A small self-supervised image encoder, trained from scratch.
Training: 26400 steps, batches of 256.
Data: trained on photos of plants and fungi (iNaturalist), 45211 training examples, 149.5 epochs.
Rows from block 4 of a small self-supervised image encoder, named by matrix and row number. Rows with one number belong to one neuron. Each number is 500 + 25 x the weight over its row's rms, rounded and kept within 0 to 999. All counts start at 0. Numbers have three digits each. After the name is the row's rms in percent of the matrix's.
After each neuron's rows are labels from the 100 images, of 14848, where the neuron reaches its highest value: "patch colour" is the nearest of a few named colours to the mean colour under the peak. Only what is clearly more common there than usual is listed. The data: photos of plants and fungi (iNaturalist). In brackets: how many of the 100.
# fc1: MLP up (model.blocks.4.mlp.fc1.weight, 1536x256), inputs 0-85
# fc2: MLP down (model.blocks.4.mlp.fc2.weight, 256x1536, transposed), outputs 0-85

fc1.303 080:485472563529514467496506512512525476505537483520537519475523557529532492498480484526498490543473528485516518494509499511519542517464503463493476495536513497488469512512512489483465469527502493521521523537481517501474495455516533525515493458513491460490522466
fc2.303 079:494532539476490482487510502468466537490499481493458473502493501500512508524551475490484473515503461495483484511492455494504517505532498522513499530514558499487470508526492519496494492531527515513493489490506542482486533490511528546561480504537535493523504513
patch colour: white (34)

fc1.545 093:495501530530523485495477495528524519533480491493523505455511496533470532504508493490517531535532560500531527475469475503488494508487496450465522491499457474458546530507500487539487494457528466499491503462511523483492491542509502468477545431502483487478497530
fc2.545 069:503464534502481497471492507504483538515499516530512504527510510518493500515505481498484534481523521492515509465481516515478522459524521496504535524442502481499521505521536561515447492530515518488473466510507473511465495514488483449501511480468507472488547545
patch colour: cyan (31)

fc1.385 096:485485500550525495514504474465513524508506490532527505553505513508529462478509551542490515459469482510497480489482529483512510479476538509496527491511525519503493489510487476493521514528503426482507515497520525506479522460503511502523465482520485503475501454
fc2.385 088:516543493540472489517505528536521472508514490504573505482518463497506513508483505550481512462477499528551507493507530498473504463544514460571455474504489497466531456500527531515501468477512513522547498513485520505486469536526465482455496467464468508516518517
patch colour: green (25)

fc1.578 088:503482481514525475494503480524489478504535523512541474465524485503496516475497480544449502525484495445530499476544533496538492524496523478505568492527448502475515474474463481501500545497516483493515492523510496477539480450498499519494498466465514510467513482
fc2.578 077:502539485495505519529525535485506516487498456482501549492500510511480509497494513479515504487486465497515527493505521531459493445534489491543522532466513415483475487512506505509515467526499517497533525525516531486487514511523460493513467530496500497520476494
patch colour: brown (73)

fc1.473 113:486495509518513485522486495526556533525491507500502513470540503486534514515550523510483495509478498480479500487516477450465518505490516459468520500504485520489495498449500470432523495505501464473461512483472443499492460499508460453490479500498522503536502464
fc2.473 117:522547552570490502515554480484510489521485456515535507483503493538523564487516562535516472534484492515480505531489473499488498505535519518535490477537518493512489474496504500475501496566500505492506489471460518484456483519545498513484490515524519514539474498
patch colour: grey (87)

fc1.543 088:487480561541516517514495482508503440488459482488493497460506510505491479524506485516501517451473533519490494510455551498537532501477498543492471473506523478516544488504518514505493524456467492501509493519534514547583517566533532499481477500542515502490453518
fc2.543 092:513503516492473503493507480509566494496477505509502501474490499477507515463515490491536468499466481485530492520513484498514515515521525480465509466558514521461540458500501484502496495464500500555529501501545495494522468495489484474479522523451543501495484558
patch colour: cyan (39)

fc1.566 099:524491490469493454459469496489463456493503477504505468537478521538467472504496440538507515523512504495492510491526531490510455500491516489510539500520493478495501465484453494553541490504547472530561534539521522496526520470484501481454492470491489501502491452
fc2.566 088:497466547544488512500497467511507471481484501487530497504520498488504521469516539513493463540450516510505501463484494510502520477497509511497464548493498503473508463469505488483459524519508432496458529517529482502484437531541508523480500516499503516517465503
patch colour: brown (77)

fc1.277 106:514486518505493516468464512494491528478472486484484496472487536482493511497479524523481485487455526495487504492495505439478553489552513497468494517531435509474495498544505511461452538540500514499545531519524511495514505520525504513490489481542499478537498486
fc2.277 105:497497496488506477483478482490478469510525531475532498460507528531515490506501522481461505488521478483534445531516471458504477539500518518480517473513464516490532490475504478536462476486534492489431482505483473486484491536498532495483543483490512491485495515
patch colour: cyan (46); blue (28)

fc1.305 099:498536535518529505480459466487491439497495481491496507446465503470514505480502506513478504453491537506475501505493473491570510488510517517488495479528502499510514513490488530515476522528497502521527527529532539541544520506508482524515504454493512443495502515
fc2.305 115:481500513526517489453465475492495455468494534494490462467480537482513492494474498463486510471495494528491483490508524435557495507492522505497504452530470519506535452500497523541497528499547464513506506504513495515533518552503511486494521487506538460485513527
patch colour: cyan (79)

fc1.665 075:498498467505492484505480528444510471499475488487507515526536477498520538557494522519514483530512540484501460497465501502504497489514516529542476485465514506500494447531464540522458480524501482458473466516473529485496493541519489530492486488471458502490509451
fc2.665 066:498532477465536481467519506507513522504546519540490485496545514475541489477539523474497519474476485509465507520481469508454508478512505499498519482506518499522477554488495471501522500480478526521467494446509473495533495475496496489497479559487523488500473529
patch colour: brown (77)

fc1.702 110:493459562522492496487498545465520534479501500469498474479531529507526488532499526510491509536484488483495501487537488476515492499473505456518494521455529530478485508489491497535498518515499498507547498510460505476490526469491500527497502487528509491538497506
fc2.702 128:492513526491510533494504522476464511517499502504483459466523471479488470504520457485444510508529491533445474539491521455482504495486496538496492516485486535505529468479477458504510520500522510520482443467505505523514470544478468482525503489536553512492498506
patch colour: white (61)

fc1.30 071:482476527480465490510462546562474480497513490484535507516462531457489522510510480510523462532499528489495474507517498518494461525512530477490514485490484497483479517522505508484478528503529523514537527499480477501489487511476480492496487493543441508491501503
fc2.30 057:576548513500485516492487510453503528534505514509485503506472492477503512534524490482552468473474461519471488471520506490511530484479499491493507529482484499499473473474496485517547532469509516509491528495520495497501514499458513494508482529506514536496514504
patch colour: pink (55)

fc1.336 106:464491568523521498493477466476520482471494478489470482458486495467520517460509525505464524477493520514507512485475470503523527495498494486501478491526528516488513550519490534525499528495480502502535514513497525533491499523533468513490517460482522437517490500
fc2.336 121:475498512521512483458469478485491459460493507487488479479477514482515486501491471499485508458503489503471491508484506431541495465487501526500506438527498536519525448509503524541506513524529460540534489483502506503536510538510498469500504491508550458466510522
patch colour: cyan (82)

fc1.570 103:504512509498492520517476524492484528510516512491519509469498537532520501521540501500544502482507504514493506526519471519480518534484527450477509512478464474490507502503481498524500504498530496510505471500506528491479508528501483441498539470452501511484499482
fc2.570 109:524514503492532541560521509524512485532526523449517534498494527512533501490506495525525559489501508530499526471533522492504515516451480495466520488519474500489507478448492492544516520451486510479501530488481501529519531507499501444410517503500504526470476488
patch colour: grey (77)

fc1.200 120:500526515525528511511517442464509430530466478563484476508529521553513508467501473454487526455495486474482521505522498507489538450479483514527509484540538439505564504504518518491513481526521520505523492503489510504508514430535506474459476485532452448491525485
fc2.200 123:508544495521528482470490488506456444517503545523488437465506473463469446482510478501471467501514526511455481496511505486526504562455511503476470498512465528492550471482499512516525526477555480503490504500551523532549489518521501497489482509490513536497477527
patch colour: cyan (29)

fc1.397 089:461497491497495501543490479543526511526512526490553536505520492519516526440506474502510573512515525480502498489535525515556507466507493552515514525506492494500547502486484482472472544520478488439468462472505445478493513478493543538563469480496459489491529469
fc2.397 092:478518478496439499538520487543555511499474485474518499471482496525517488487500535462538499506470515499491535456475509492517503479494484466501498545538535428487513487509518491496505525506511516547543539525508494502500504501483478544448532492444498498481496496
patch colour: grey (89)

fc1.42 110:462466509490516465508432451464546502461525525512469494496531516511499476454525485503518539495531490511533496511483496499505497483485502539463528465472464528488541549469477531525529505490524500504490535501525493524502479485475455499488465510492531463456491507
fc2.42 108:500505485532489462475493478473514457480566558496529518524496535505496498479451477501464491480513527537522502480484506515545495506458525528550486489479480499517517503489520511542462479517533502537489506484484503480496470515473539508478494524477492428474521555
patch colour: cyan (28)

fc1.489 100:493488500543522516526475473486488507499479511533502485496527491511467502457525542520516510485475467484487522504538507507502531508474527502456473529503522511472528526504448527565491496517504514487515555509523504500517467459495512539510490490502500512449504489
fc2.489 090:474460516515490549506486501485490509497449499462495512515525530517492535525519479484517510502455497517473510493520541522443511456437511553508500545509476510546494488472500502520523498466497495472477497469487485516528476509464479464516499511517535481478506513
patch colour: grey (75)

fc1.662 079:424521461530518514533519491495524501486513490441535523495513527526510508455537527550553547451528541519510537486472507490454490517474479515500490508529486452557505496487529513505548481474477578463491473484493503449483513486515520527496511481516459456511486488
fc2.662 085:494559511533500514506508543485489536479487484520471499514501478517487501463534529454513462505505491488456511496522503523456489519486493471505505545468538467518498482463541502482530485489509534536490491523499515506489486447500466535539464498505457518493517471
patch colour: brown (69)

fc1.736 081:503498481556509498487512517463517522507511468491510519461543504518499515543494515488485542482511517469517508430529488543465488484476449481554516436464504484521511509489553507473467520477499492502501499505482520508492504491542472546506488474497475481501463465
fc2.736 061:453546488497504480484504532511536488499512508536516504499495505573484460487511470533490475493507493449507480514512471504480499531486485479476527479512501510494523537516498507540519508462503535499487493509501501481494497465495533515484487527449493531482504493
patch colour: black (27)

fc1.486 101:458469523521494502496481498482488504480496508439514511498499501513479489455529471485513521500516536486537522483538469510472516529503545522478535500531485473482511525487499500509516527496526485487545488539529513528513511522528488476512522466501482505477483498
fc2.486 106:488492486491530531498492512497494524486520540483485539520522520498536510561479476538519548478527522506496501445539519484489479474476527487507537471506486473467523500449487523512486514486497512477469499537473492502486525507500480443477528473508485478486499486
patch colour: grey (91)

fc1.604 116:460497548490503506509472492501473509494484507478518464511512481506496546503500543499511508455520502516474524498530506482517496463498523494501467481496489484467539555470504543523482498510493528458483504520516501539494532511491491493497483501463491487533522501
fc2.604 118:468460504472495522485471502475506479460491472500503516510524511489495495494507498474493501501485456499481519542465502516478510472464443531520482489514527542525449500499480489515499511503501533509482494510494525541489483474449473495532493531531523482467456449
patch colour: pink (39)

fc1.532 102:475502491493471461461468477481483503488508475493511488514463488510500495477468524504511489534471497513520498536481493490484525515508511468513487513517475521532500528472487448487494510503492413535560564489530534533526514520521513510452495511459481480522450500
fc2.532 087:436517506465475483495508502504523503491506503475521531530546486542506481511479436502512492493524517504524471521465501493506490481458506540501492509529449513480546488502517464560463508476530471442450479477505449476502499483467512467479496483494455493490529507
patch colour: black (29)

fc1.741 111:557490547543472457473517490506484523502501451487556500523484499502532509505495488504491487520498524553467510495549484510522505494490516510508503508532515520510498477492493521505451514506555471503545484543481539509464510507520521471481502505471507492448496502
fc2.741 090:533522497511532512447471474458513538469462540474490482509496527547511491526489475443522502518529507543478484505529537482496501519507491517521499538470516495559517479480470517511510501501520477450511517500506496480479500545500514492507529534552476479469487506
patch colour: black (55)

fc1.459 092:557519465499459479536536509510546497524519483514528549544531499505495526528509548542536492470471527484509505462526522498525517452488499486493492508488536456508503479552530448480469498449485471499537505519471498493521493451502509481494452507488445511489486503
fc2.459 103:448519511538549495477472553491480491500489495507493514502524519488497464492474496484447535484509506502464488542500499479471526517470498490502501447529507535549528543529502485527520486508487508503466495470506517543497501508492480486539482526482536475481523497
patch colour: black (38)

fc1.253 090:485527537520485473424473488480480473485522504494511489470517510551484467474563497452513493490535483489447479526492494507495500495468498518471483479485472546515543520468471491496519567463508513469462518493514528477482501511487466494486478502454504522505517520
fc2.253 102:485525499474540480478514505489509472504503457520506496533451482484529492509535505512456550553532499477525507520481457516490472530499481520523469485552539455496513505510459490511510459505491506530463482470510518483511511485484520553561527503515499474499478500
patch colour: grey (75)

fc1.377 109:466476559496516469469499486476559491493495543516497464507508486512511472489477496506489501507543539512501525519507489495523512508467550523480521467491465523463531517501513538518528515495523489506504547506504497508469476516484467531502487497507455468457511494
fc2.377 127:489530477501522493563509453505503466498520512501509486502508533455527465511448479494455529493525519482560479515500473474532513524486541520515461456469470487496513510499465505541497469468447464480488483510512516473559469532506487497466508475533527485476518526
patch colour: cyan (44)

fc1.487 086:488507604519515492521511505530489507513489501492515549502477540476507509518482500468522488447476519497522443513481537461540498496487512556481502486517486468503521482515507463451458490518534510472453474500506459521497517544513511484507503472500468500509497517
fc2.487 113:557513502477454557535503473498510506484505505504480505510496513463514498495516512520494500515463480513511489537503491531499483491481534492544489516524516481500490510494522485478480519503486534569508519506519485536500494490496491505514509498477522524478441500
patch colour: pink (53)

fc1.177 113:522521507485494446509485480524450506509513510464504524544466500471507509514524492542489531484496502512487492499477482466496470525526460501495509540455507474530525545507518495517480500518531518436479518482479475474520524513506491435507519490509479477531453500
fc2.177 106:461512493501482477481513513535502465477491489501487513503515496580476468508455484519452483445513480509518489545466543506449539507517512518504496516455482482496533479480481525486488431492494487490487462498526531496512484503515473450528487477520489515554475506
patch colour: grey (83)

fc1.116 096:486507497542525496513488476500479452534494479566535500449456519499497505468495517553476525461489497510474475476531524500479496521488506478502489480503473491500541527468446494496499500501486485485473507537519512498506508506511467459501514495493477495489464460
fc2.116 095:498536486538547513525543520536509478519508473536529517499480500502506472470508520522507504496508513516489543514485499472501528512473495478468476486521506509479531512483495463469541501477446510510498475497499519499532499541542472491448496481501526526491475539
patch colour: green (41)

fc1.710 092:483465575508516493488529526517492477497511478523547553543446518475506502500495521468494487496490529488540474509534468476486499468496502480510460484533507486483490510546501521460439494508495501513496485483439461506470523470506513512483520492509456428466516514
fc2.710 098:476509483486490503487500506454489534519511532500519515470547537486465551538520468494533491519504487498502495527510472545526541553482522469492545531502498478468488532502505504526566506529542508482492540479489526461484459482503513475517457492526505538511520456
patch colour: pink (37)

fc1.624 080:487513519532495494521476525529531522486496454520540540480506479533466513527518497512498538511495524529545488469498492525552511487531465501506494512468497464540538509543526473498496481490506485497540488480474519455496466492510474465504443453478477473499481474
fc2.624 090:469479519527511514534508541508512486513495432458502519505526457528468520535479508523519518514510508496474512530481465532496487498518523523495507530531528497498518504463495489420482502546457490548516506489472519526479490470510465487497509451514523477499480480
patch colour: green (28)

fc1.593 097:465524453509523476466490535488476505505523500540537481508538493514527472470445492540495513492475523488503472515446509468477494470477520530500500516492498479532518490505504446560573524458494488479499521510492509496504534483447513508551468537487532519516467507
fc2.593 109:515460517520494518463498511527461525490510545481464528483495536481502540543480503537493474536484501501487489437532505495492493508511527456514513496467509529499516478466477498498508521547537487553499535519467467525426464513548467495520505499527519495474505462
patch colour: brown (62)

fc1.21 102:579542519468490512492502476495466506517560479534461497466509483465495530476547494530488494466521482466504464441497506494502498462544483488493501499499507509473520517536520489463485494515522539491492476541481465490547514468472509496503477502520483482502507538
fc2.21 099:479471494528510499500518508527514476533530480487517523521497513463466460500486527500542503485503500474524504470497506523523537522490479491490513533526522496498509456548497461501500509510480504498487503493480511456505454463502493569524497471516452473504505514
patch colour: brown (67)

fc1.186 108:495485520490487522498485500474509503462485491525497505434494531542484485521469466478522510477485534519513491516486519494446522523542520519476520496494442485481488504488486512516511527502463483506537523516503533483467517520502486473458522477536501501526519494
fc2.186 110:525533473495529466491496454491479469514497490518501504499470505465522514489542452506476540501535528473508472478522481471533495520512510489509502470533505471473544488481514513501532485484503476479494461524505547460538515542516499517510524439517538474488491527
patch colour: cyan (40); blue (33)

fc1.104 089:531491544496502496527476481503549545525504526467476507463534541458567520474540520519457538481505504499540483507508468495498544511492498483507499477526525532516466522522493493488492530494501499471500495526493518492478535467534477517493493465520519480554486453
fc2.104 083:500485514531526506515482530518480519454536512537513486523478505541524514465474487534512498487548497522532520531488493510487479532501520505508463526502535517518542543486516552520493489510490548503497456489491512512528479480494535447486504485515474497493519523
patch colour: cyan (53)

fc1.19 095:469449488512499462462508510511486476465512516507520514489472555499529468494467446492472529461506515471491500528465490529498490547473504485453526517521508502512523565474487468476466501512477462492484512523523481527491499471512451513483524474500509487491507469
fc2.19 085:472516503507547525507542507483513564514506487477461502494557461535516475494537502514529498494519472490513529546482510524504479493516475487518516492452511475525517509491485508468559500463466516501507469513505511496497509439525518534525473491467470497473530513
patch colour: brown (67)

fc1.234 105:528494530501474453456525479521491509502450477538522498523458472499488490510471501523440505517501483506515464505488507491528501462515543485521517495494533470479553530508518458491470498529482497511499498473516516490519514537515489499521517462488485484475496481
fc2.234 090:500472498463456477489503485509496516573484515544509469512512471453486504496526546515492499519495517521474486510522529477522479510505531496521498537521509497465542520476521469518477527483544506480501520466473458485486481499456461453482512504472519530494499490
patch colour: white (34); cyan (28)

fc1.450 086:459476472523501485480520455502528484481473517499473516486512537507509492526530458507510518517474497478544472484498533488538532521452519501498571525539522477502502503531536458516498549516538495487506533495490515480542501467501504527519466487521488524482468503
fc2.450 068:511502486514484491493484542474499514487523473507507490512550501489493489511557501501473512468510487496498483516528482500500499490517494475499446485501512483473500521499491485515487479476526529495492485499499507496524498492515447448524460512514522514494464505
patch colour: green (31)

fc1.618 104:496501486474522495486549500475466500484527520501490481508477489508466484487506501466450451471487493468485448533520477476505495513478506520479469519516541557443493530503487468519478516540513524506510480512504514475461564466487488496514481495488509498485475460
fc2.618 113:555513476505474517478509470515549513498534557479473490468473500512501521477489524498551443494460530495513484480517479522554504537544520488475481483533487565458507505462511493471458535512494486516507520494535495521460471528515495503508500527454490518501554507
patch colour: brown (63)

fc1.70 086:501497541520503492561451476530450487503448515513524524478471534472489510503485487507508494553491515516533520483506498505536493511494532450498485469520493473462504478495496498500474492524511498453475510482511459515543487531512528463459490499469487487516528521
fc2.70 085:513496483508479527472496482485520522473487499484465527483540516458459490539489533451538471479468531504483475479511504488501533504526493505488447472492525500468499537449491484442501509532464486499497495522491495531468489477477482472504489523423542517560444467
patch colour: grey (81)

fc1.490 090:523469478464537519501498491488459489479470494469508514479502487480481472488511500509502512512504484500511483494469529514452459507463482539504514509492474519514525482501530487527516541432521509522517523517478505480519495503498470542502520515536491457525465547
fc2.490 092:482509513512490500459523460473463534481514506523472537537509500501468503493515499479461487500469521512485490495489517487463507470476463532490506570482502488542494490488542461494485480513501502510465513488497496481459449489439507509551475480547519465481494487
patch colour: brown (60)

fc1.329 099:464495514476537508524527521478485513488482482516501513492503477538485460508498472516464505487540464529494501536493491494478462536535499490477510505507510508485524553505469530462498501530527527525529498486506520480534507484528458520513525496482508465509461487
fc2.329 100:482458506477468524520513490546551503535538525508514513527524513511501505528472502510535493501496529509484507510523504485531488501499526484491486466551468528460504480478498490456490518502486485527522474460475467495475485487483467482473497447463477522514532466
patch colour: black (50)

fc1.598 104:520455522517507491510528506506511485504510482517473513506550495537513543511538508521455519500502529456511469468507505509495520493518500524495505475503528495500509475551477508514489528511521484487525504510511528487494493480500466551474510463520520507492432450
fc2.598 101:475503488510502523488457508526421513450481534458506508507491506513474485507469498514488510509528489506471520517515508490474478510497512486487496541490474516525553495488460483482478508488490531474466473505506507519560500553484508450549517485541464502496501521
patch colour: brown (68)

fc1.43 080:520516481502509471500516515498513484513497490497514480513513536510526515507528498459476504501539505494523490483513476515464510489510495473492478534489497483495465524527537486496514500497516449495503461496474517467494523461480425508484484511493497470499495483
fc2.43 066:500550557541508501518519510509512486440512515508533512503501478524458485469495517528508459465481492467464469512503492541531482519497513505520492487466501510461577496509456523491507528516501528533502502544556499547518502464503528502517488496470500523522517497
patch colour: black (46)

fc1.418 106:489502487496495459469458456498498489486507512479502455465496508515488479467506473488495496504518506520465505543463521515472435499451469551528508490498483537536519503485504526558501506510525499523496517518477518512469481515452473489494475511503502483474545470
fc2.418 111:461493536512532492551485463488497436548505515531509500450528494479548479497515492477473482518480473521525491528497488505530502519471468501483497460495457550508527492488475480505459467485447474486484500497555471484521449530457513510451493523471516503479483520
patch colour: brown (64)

fc1.529 105:499494548491478467494476447496508474500465510490495512526502510529546484451480491534493512463516531550496482498502493477494481493502487514498498534511474497501500531494520505567478532475514507485514515536525509525538559509498517503476551493485522474510515498
fc2.529 085:517454473487500488471497481507481483470475539481466494490530532504546518539486457490504491564541484455546513479546504508529514515501477427510510479513491490505493509526527544498483531471482483463461491558543495496550486509542504485482470505498473518496547460
patch colour: grey (78)

fc1.294 105:436447543475522504496493470488440490464467490500506474477517515444507457523504454511470491510500506549527505498525464467535484527486532498527498473514487496487553523477518482473529538532507479528466515507506494548531536506526508496468489462507501483499500519
fc2.294 116:496534513506488475490500484525515463505473466525515504514509495486518499484512524498513513504499532525488516494459564519481504492500439498484525508511492414520524485529540527463505482435468486502490499483531477493551504510465512489458491533491476517504480517
patch colour: cyan (35)

fc1.584 089:493471503517513504548501521514517496487528464493526559495553493538499506496475477525467540487482537569481501506508516490546520460486500486532471506479481510511499501562494486515483495489491482517531515507435497479464458496469481504502506455482512507463492483
fc2.584 089:469468514513489516535495503500493492494491454480518508565490493500487484528498508503476558531546544503523520536510443502484492528475510507505461492530506518494512526449487511423496509519472517495507487467476512515490574500495515494475515476495471491492500460
patch colour: brown (70)

fc1.475 092:552506514503462482512498502520464435475518506523505542495522538487487498516478509505514489478492536507480498525512526474473523518475487492464473479498515470532531511460478483500483502517507488468507539496475505511474480518492495431499494486514464479526460445
fc2.475 093:465490487494442530550523480524503517527545493511559532496455536462524488492526545513538542500467503503478498484534505467562516550519504506481524466549486514472480497509492454484511543530496530504540511474480492461496471494504499488470497485476512506493488526
patch colour: green (28)

fc1.674 109:535471522508500482491483513490529448505475505503508500478496499483521493478543466495527491488492543543492518544483507515455501552496531536480495492465474504493502520442491457511483505481507486524506499496501505493511478530504509449471517479479471545460456498
fc2.674 110:544514497516515510532474500462488529563547510514540555500483466474491463458554502523484513497491514535509507483510499512444521503454535510488521529469457512502482494483496471561493494457497484501541511488447514512487485500485521437429511509475529516485528522
patch colour: grey (74)

fc1.229 068:516501519510518502487460496537511495467509470499498537477495505502502567509518530479514496485523536512506479467487520498486487488502475488509525518500511483503487475508452508524501507503520463507478460473488522502486514528489495508472492479502498445504489499
fc2.229 043:496483500460492467505503467459453504513490508524513497494487470463506501519524521505487477494508507468463513482476499530520484514479508504488502523513489578537511489498474459478524515535538508529500501476521517524485515490513499516523505535487507541494455501
patch colour: brown (76)

fc1.125 095:530520592538533510497505519516482479488537519497487498491470546484557521484497527477498453514501488504469502502514488477537461509516495540517479470486516505493480478519482508501469529539526478488429463480490492534499511529545530470483548496531472488481483485
fc2.125 107:487504499491485496504509519466490534510507495469458492536528484461467525539523511525510537506508495529525536471488533513475527513534462496546537514473513457510491457538505494494529488495521468511534492476452500458491479460511482520528496509494501484531475493
patch colour: yellow (26)

fc1.179 093:494519511520501480542518521490504511498521482480536500496501474554497467487512491515499486499521522541515504507531474512484500490501518499532486474480515482478490516514486479514546476486498473512550494516464533458502516489519454500487487452502455485491490468
fc2.179 107:478493534506476527518504508529510490499506501520469495498531502504466470522475481496499492499513512476464470481512512506509473517489524478489495515506490494519540498468522530484471518524501494513459475501514488542506501519499513512485501476502522517495532489
patch colour: brown (66)

fc1.383 103:486527547516501469484491529521510510540524507468496462531506482471517477471518526507501497470529466500484525518481459486525501503506515505520499501489463502495506487510486474476453470493506452489517514504495479504474465494511488500513516480491481445463491538
fc2.383 100:488507468499503494488500476449487501500472509520509491511491536457491489520509515489506525516490499474432525472485479465521491509502511475578469490469510476520489456534466507503500521462524492490514448477488481493498494537525460517507502504513537524467502481
patch colour: cyan (48); white (28)

fc1.367 080:476506562531517483499494514491475511469518429495496518510505535498506521499509478515460479537507494488515521522501484518500512489506527450479461500527515464511469509506495501498486475514479527520544495488497518534486528456513484511533504459494483486479478462
fc2.367 089:522515501467477489484498486482520505519496481501439466470483499478493522519543474481480522477482466494463473538474499490542511511518469541515491465520523495566486482491519471457499502478530507496501484488505478494529555503495512545531509503531542492510532534
patch colour: white (60)

fc1.22 077:519487489504480458460501508487472508502503459496498527520473500465479551471521476501457475512483479472471473531503505494456507502520508487486474506525483475498472505513491520520484490509485512505520491489503500513500526528515488457520499493487470520483500513
fc2.22 051:420482500502492491540479461519563488515494509504479475448488473505502502494516508499537469453485507503523499519468509515585493510508503519510497481525506490486525478494487565468504528465514499482497471543485469474490469487464502507479504508472498463491504542
patch colour: black (77)

fc1.205 120:504472506514524467466463515498477509450528495526496540506525511454510521504488528536532505509514511479536504504536482513496501468523530503506485511473488466500521495492478508542520497514528516471510527517517506485475480492506505519506473505484499482510488500
fc2.205 124:497524500489482493487517496459519517551499505492498459480548476515510500522523499455497460496481500542490507526494469498522470448542514482491496501509493519480498497478523469510501502485491460491500479523507496492472485510482520527478511462468502489497513562
patch colour: grey (76)

fc1.530 106:464497567548543511511489476481485472474476452498476485452500473479521504461507526514456515496501499499494495491497454515524506477518508515507497488529523509486507525548479521492483527501484495505529485510482527541506493525539476524503522433494528453480487497
fc2.530 133:521502506506491476452484493469488476482460494491490468481460504475524517503490478511474491469512498503486510529481510445534492451501515507510499453537500519517512453500507523515475492530539456561573503491491531517509519540521478452490504514490555447472506526
patch colour: cyan (83)