config.toml
dataset = "photos of plants and fungi (iNaturalist)"
translate = 0.06
norm = "rmsnorm"
norm_position = "pre"
activation = "silu"
parallel_block = false
moe = "soft"
drop_path = 0.1
shared_expert = false
pooling = "class_token"
projector_hidden_layers = 2
lr = 0.00081
beta1 = 0.95
steps = 26400
Rows from expert 6 of block 5, named by matrix and row number. Rows with one number belong to one neuron. Each number is 200 + 20 x the weight over its row's rms, rounded and kept within 0 to 999. All counts start at 0. After the name is the row's rms in percent of the matrix's.
# up: expert up (model.blocks.5.mlp.up, 8x256x256), inputs 0-127
# down: expert down (model.blocks.5.mlp.down, 8x256x256, transposed), outputs 0-127
up.20,090,205,218,206,217,198,148,193,172,186,182,188,195,229,184,185,168,222,203,196,227,181,180,210,150,183,187,216,202,189,196,161,181,177,225,181,178,226,182,241,171,190,202,175,216,206,195,163,204,199,192,186,183,230,203,199,194,189,192,191,194,187,207,217,190,197,225,260,185,182,176,217,193,183,246,190,229,198,211,182,220,175,236,196,224,184,229,188,189,200,207,174,184,198,178,227,199,188,209,185,173,199,191,223,230,235,201,199,211,192,196,223,193,146,170,205,195,214,185,208,163,197,196,173,195,194,202,217,199
up.21,113,198,241,176,213,183,200,182,199,175,186,190,172,183,241,212,185,223,199,200,188,212,223,194,199,204,209,193,189,207,208,183,202,181,236,198,198,192,197,218,172,189,220,229,148,186,204,201,194,194,196,171,205,222,195,173,179,193,178,222,228,223,182,229,191,182,230,215,170,167,203,174,177,205,214,170,199,184,220,218,204,206,176,208,204,194,208,206,177,218,176,213,234,215,202,210,172,218,214,183,159,212,192,159,217,215,207,205,218,196,213,209,229,201,223,252,210,190,200,213,166,224,207,201,235,176,204,173,189
up.22,093,188,248,226,228,161,182,206,221,170,162,177,219,162,200,207,173,191,217,229,226,173,178,206,173,222,234,205,196,213,218,188,185,189,212,199,189,223,202,224,198,204,213,184,192,215,201,206,204,192,193,192,176,201,204,172,170,181,173,227,211,219,218,185,189,172,193,262,211,221,211,218,186,218,231,216,250,190,219,187,217,197,206,202,231,205,234,218,171,218,210,185,204,189,192,222,185,213,219,223,199,210,198,220,202,222,202,195,208,200,216,202,193,170,203,208,217,228,189,224,179,216,190,195,225,194,173,204,186
up.23,104,206,204,218,191,199,191,183,176,201,218,141,198,213,186,192,215,191,200,156,239,199,160,163,208,232,185,181,188,161,195,198,177,205,192,216,179,190,201,203,170,191,220,184,200,242,200,192,211,197,181,191,180,189,196,195,236,189,197,208,229,172,210,222,189,188,220,245,219,223,196,224,216,184,231,168,212,184,211,173,197,190,242,183,228,206,197,200,195,180,204,175,208,198,181,180,148,180,211,201,168,178,192,220,218,217,206,211,156,188,180,222,165,172,174,216,198,218,187,205,184,204,214,219,203,185,206,156,191
up.24,110,165,186,203,222,196,218,238,195,175,243,231,175,159,205,173,207,214,218,191,206,187,211,204,223,169,233,200,209,258,186,236,180,191,221,191,213,171,197,223,203,230,210,185,190,175,160,224,202,191,185,207,194,219,185,207,205,221,234,210,197,195,194,186,221,180,191,198,212,207,188,204,210,188,199,176,193,210,205,177,180,223,176,187,191,214,181,187,217,195,214,220,176,225,202,234,223,203,175,185,214,186,213,209,210,192,183,215,222,222,189,180,173,195,213,152,170,180,201,187,208,190,199,215,216,239,206,231,194
down.20,081,210,167,227,213,182,244,209,211,188,194,215,170,207,186,220,185,173,170,204,210,184,161,213,230,213,199,192,196,215,199,221,210,212,202,171,199,181,213,155,185,221,207,210,212,242,228,193,197,220,199,227,169,195,185,205,185,179,182,194,222,232,194,200,193,199,183,193,200,235,206,229,190,196,154,212,172,227,203,240,205,222,204,222,193,201,150,258,198,180,171,205,213,215,219,166,212,188,176,199,172,207,197,216,191,184,233,180,200,214,207,227,230,188,207,226,183,210,223,211,202,173,213,219,189,207,194,210,250
down.21,116,166,177,180,160,179,195,225,230,207,204,213,184,174,191,190,213,207,185,216,191,204,196,212,216,221,196,183,227,191,221,211,205,195,144,235,191,200,190,198,197,194,222,214,190,200,161,210,231,164,230,215,182,214,176,188,215,223,190,148,208,197,176,188,205,177,189,187,212,239,249,216,217,224,210,231,201,204,201,197,199,177,183,241,214,210,169,202,201,210,173,205,183,196,176,185,199,189,200,187,222,192,219,195,178,198,173,172,161,170,241,172,188,186,202,183,227,220,190,223,186,192,183,217,245,176,205,203,201
down.22,100,225,185,209,198,198,233,210,210,143,217,217,170,202,224,197,209,220,168,197,189,207,175,221,195,195,195,194,210,221,208,198,192,247,207,198,183,179,224,191,207,232,197,204,208,234,202,181,212,186,217,217,189,195,209,204,212,187,196,183,217,209,213,212,201,211,186,229,198,205,225,205,226,199,212,224,190,192,209,205,186,199,154,193,176,212,190,203,214,213,206,221,171,192,233,207,193,178,198,160,185,173,180,203,189,175,189,201,198,193,204,158,170,169,190,180,209,195,195,170,181,162,199,192,167,160,220,220,236
down.23,098,198,175,214,249,203,266,197,169,180,180,245,191,167,194,236,176,179,205,204,186,177,204,217,209,211,207,188,223,201,198,189,181,194,183,182,156,191,197,205,176,212,183,196,151,188,210,241,220,182,170,193,212,213,218,170,211,197,183,187,176,210,218,224,209,199,214,181,234,216,188,200,203,180,174,196,172,201,205,205,216,206,198,198,204,209,158,217,198,174,191,223,205,207,213,197,195,175,180,172,178,166,188,178,213,206,216,212,234,225,196,193,194,211,175,204,215,187,222,170,213,173,200,226,223,175,168,206,187
down.24,111,202,244,204,205,179,180,195,189,188,191,169,179,199,228,221,201,199,207,241,181,223,204,182,183,178,202,231,154,181,188,227,218,209,215,190,230,182,223,188,189,184,204,219,184,205,200,199,150,227,209,188,222,200,208,172,199,184,199,213,230,204,219,205,182,204,220,215,195,152,171,172,165,211,215,225,216,219,206,176,205,215,199,188,185,228,196,192,197,200,209,196,203,175,194,234,196,220,196,226,207,236,221,235,148,212,196,192,213,196,203,170,171,220,206,206,204,194,179,221,192,201,170,190,202,206,186,235,215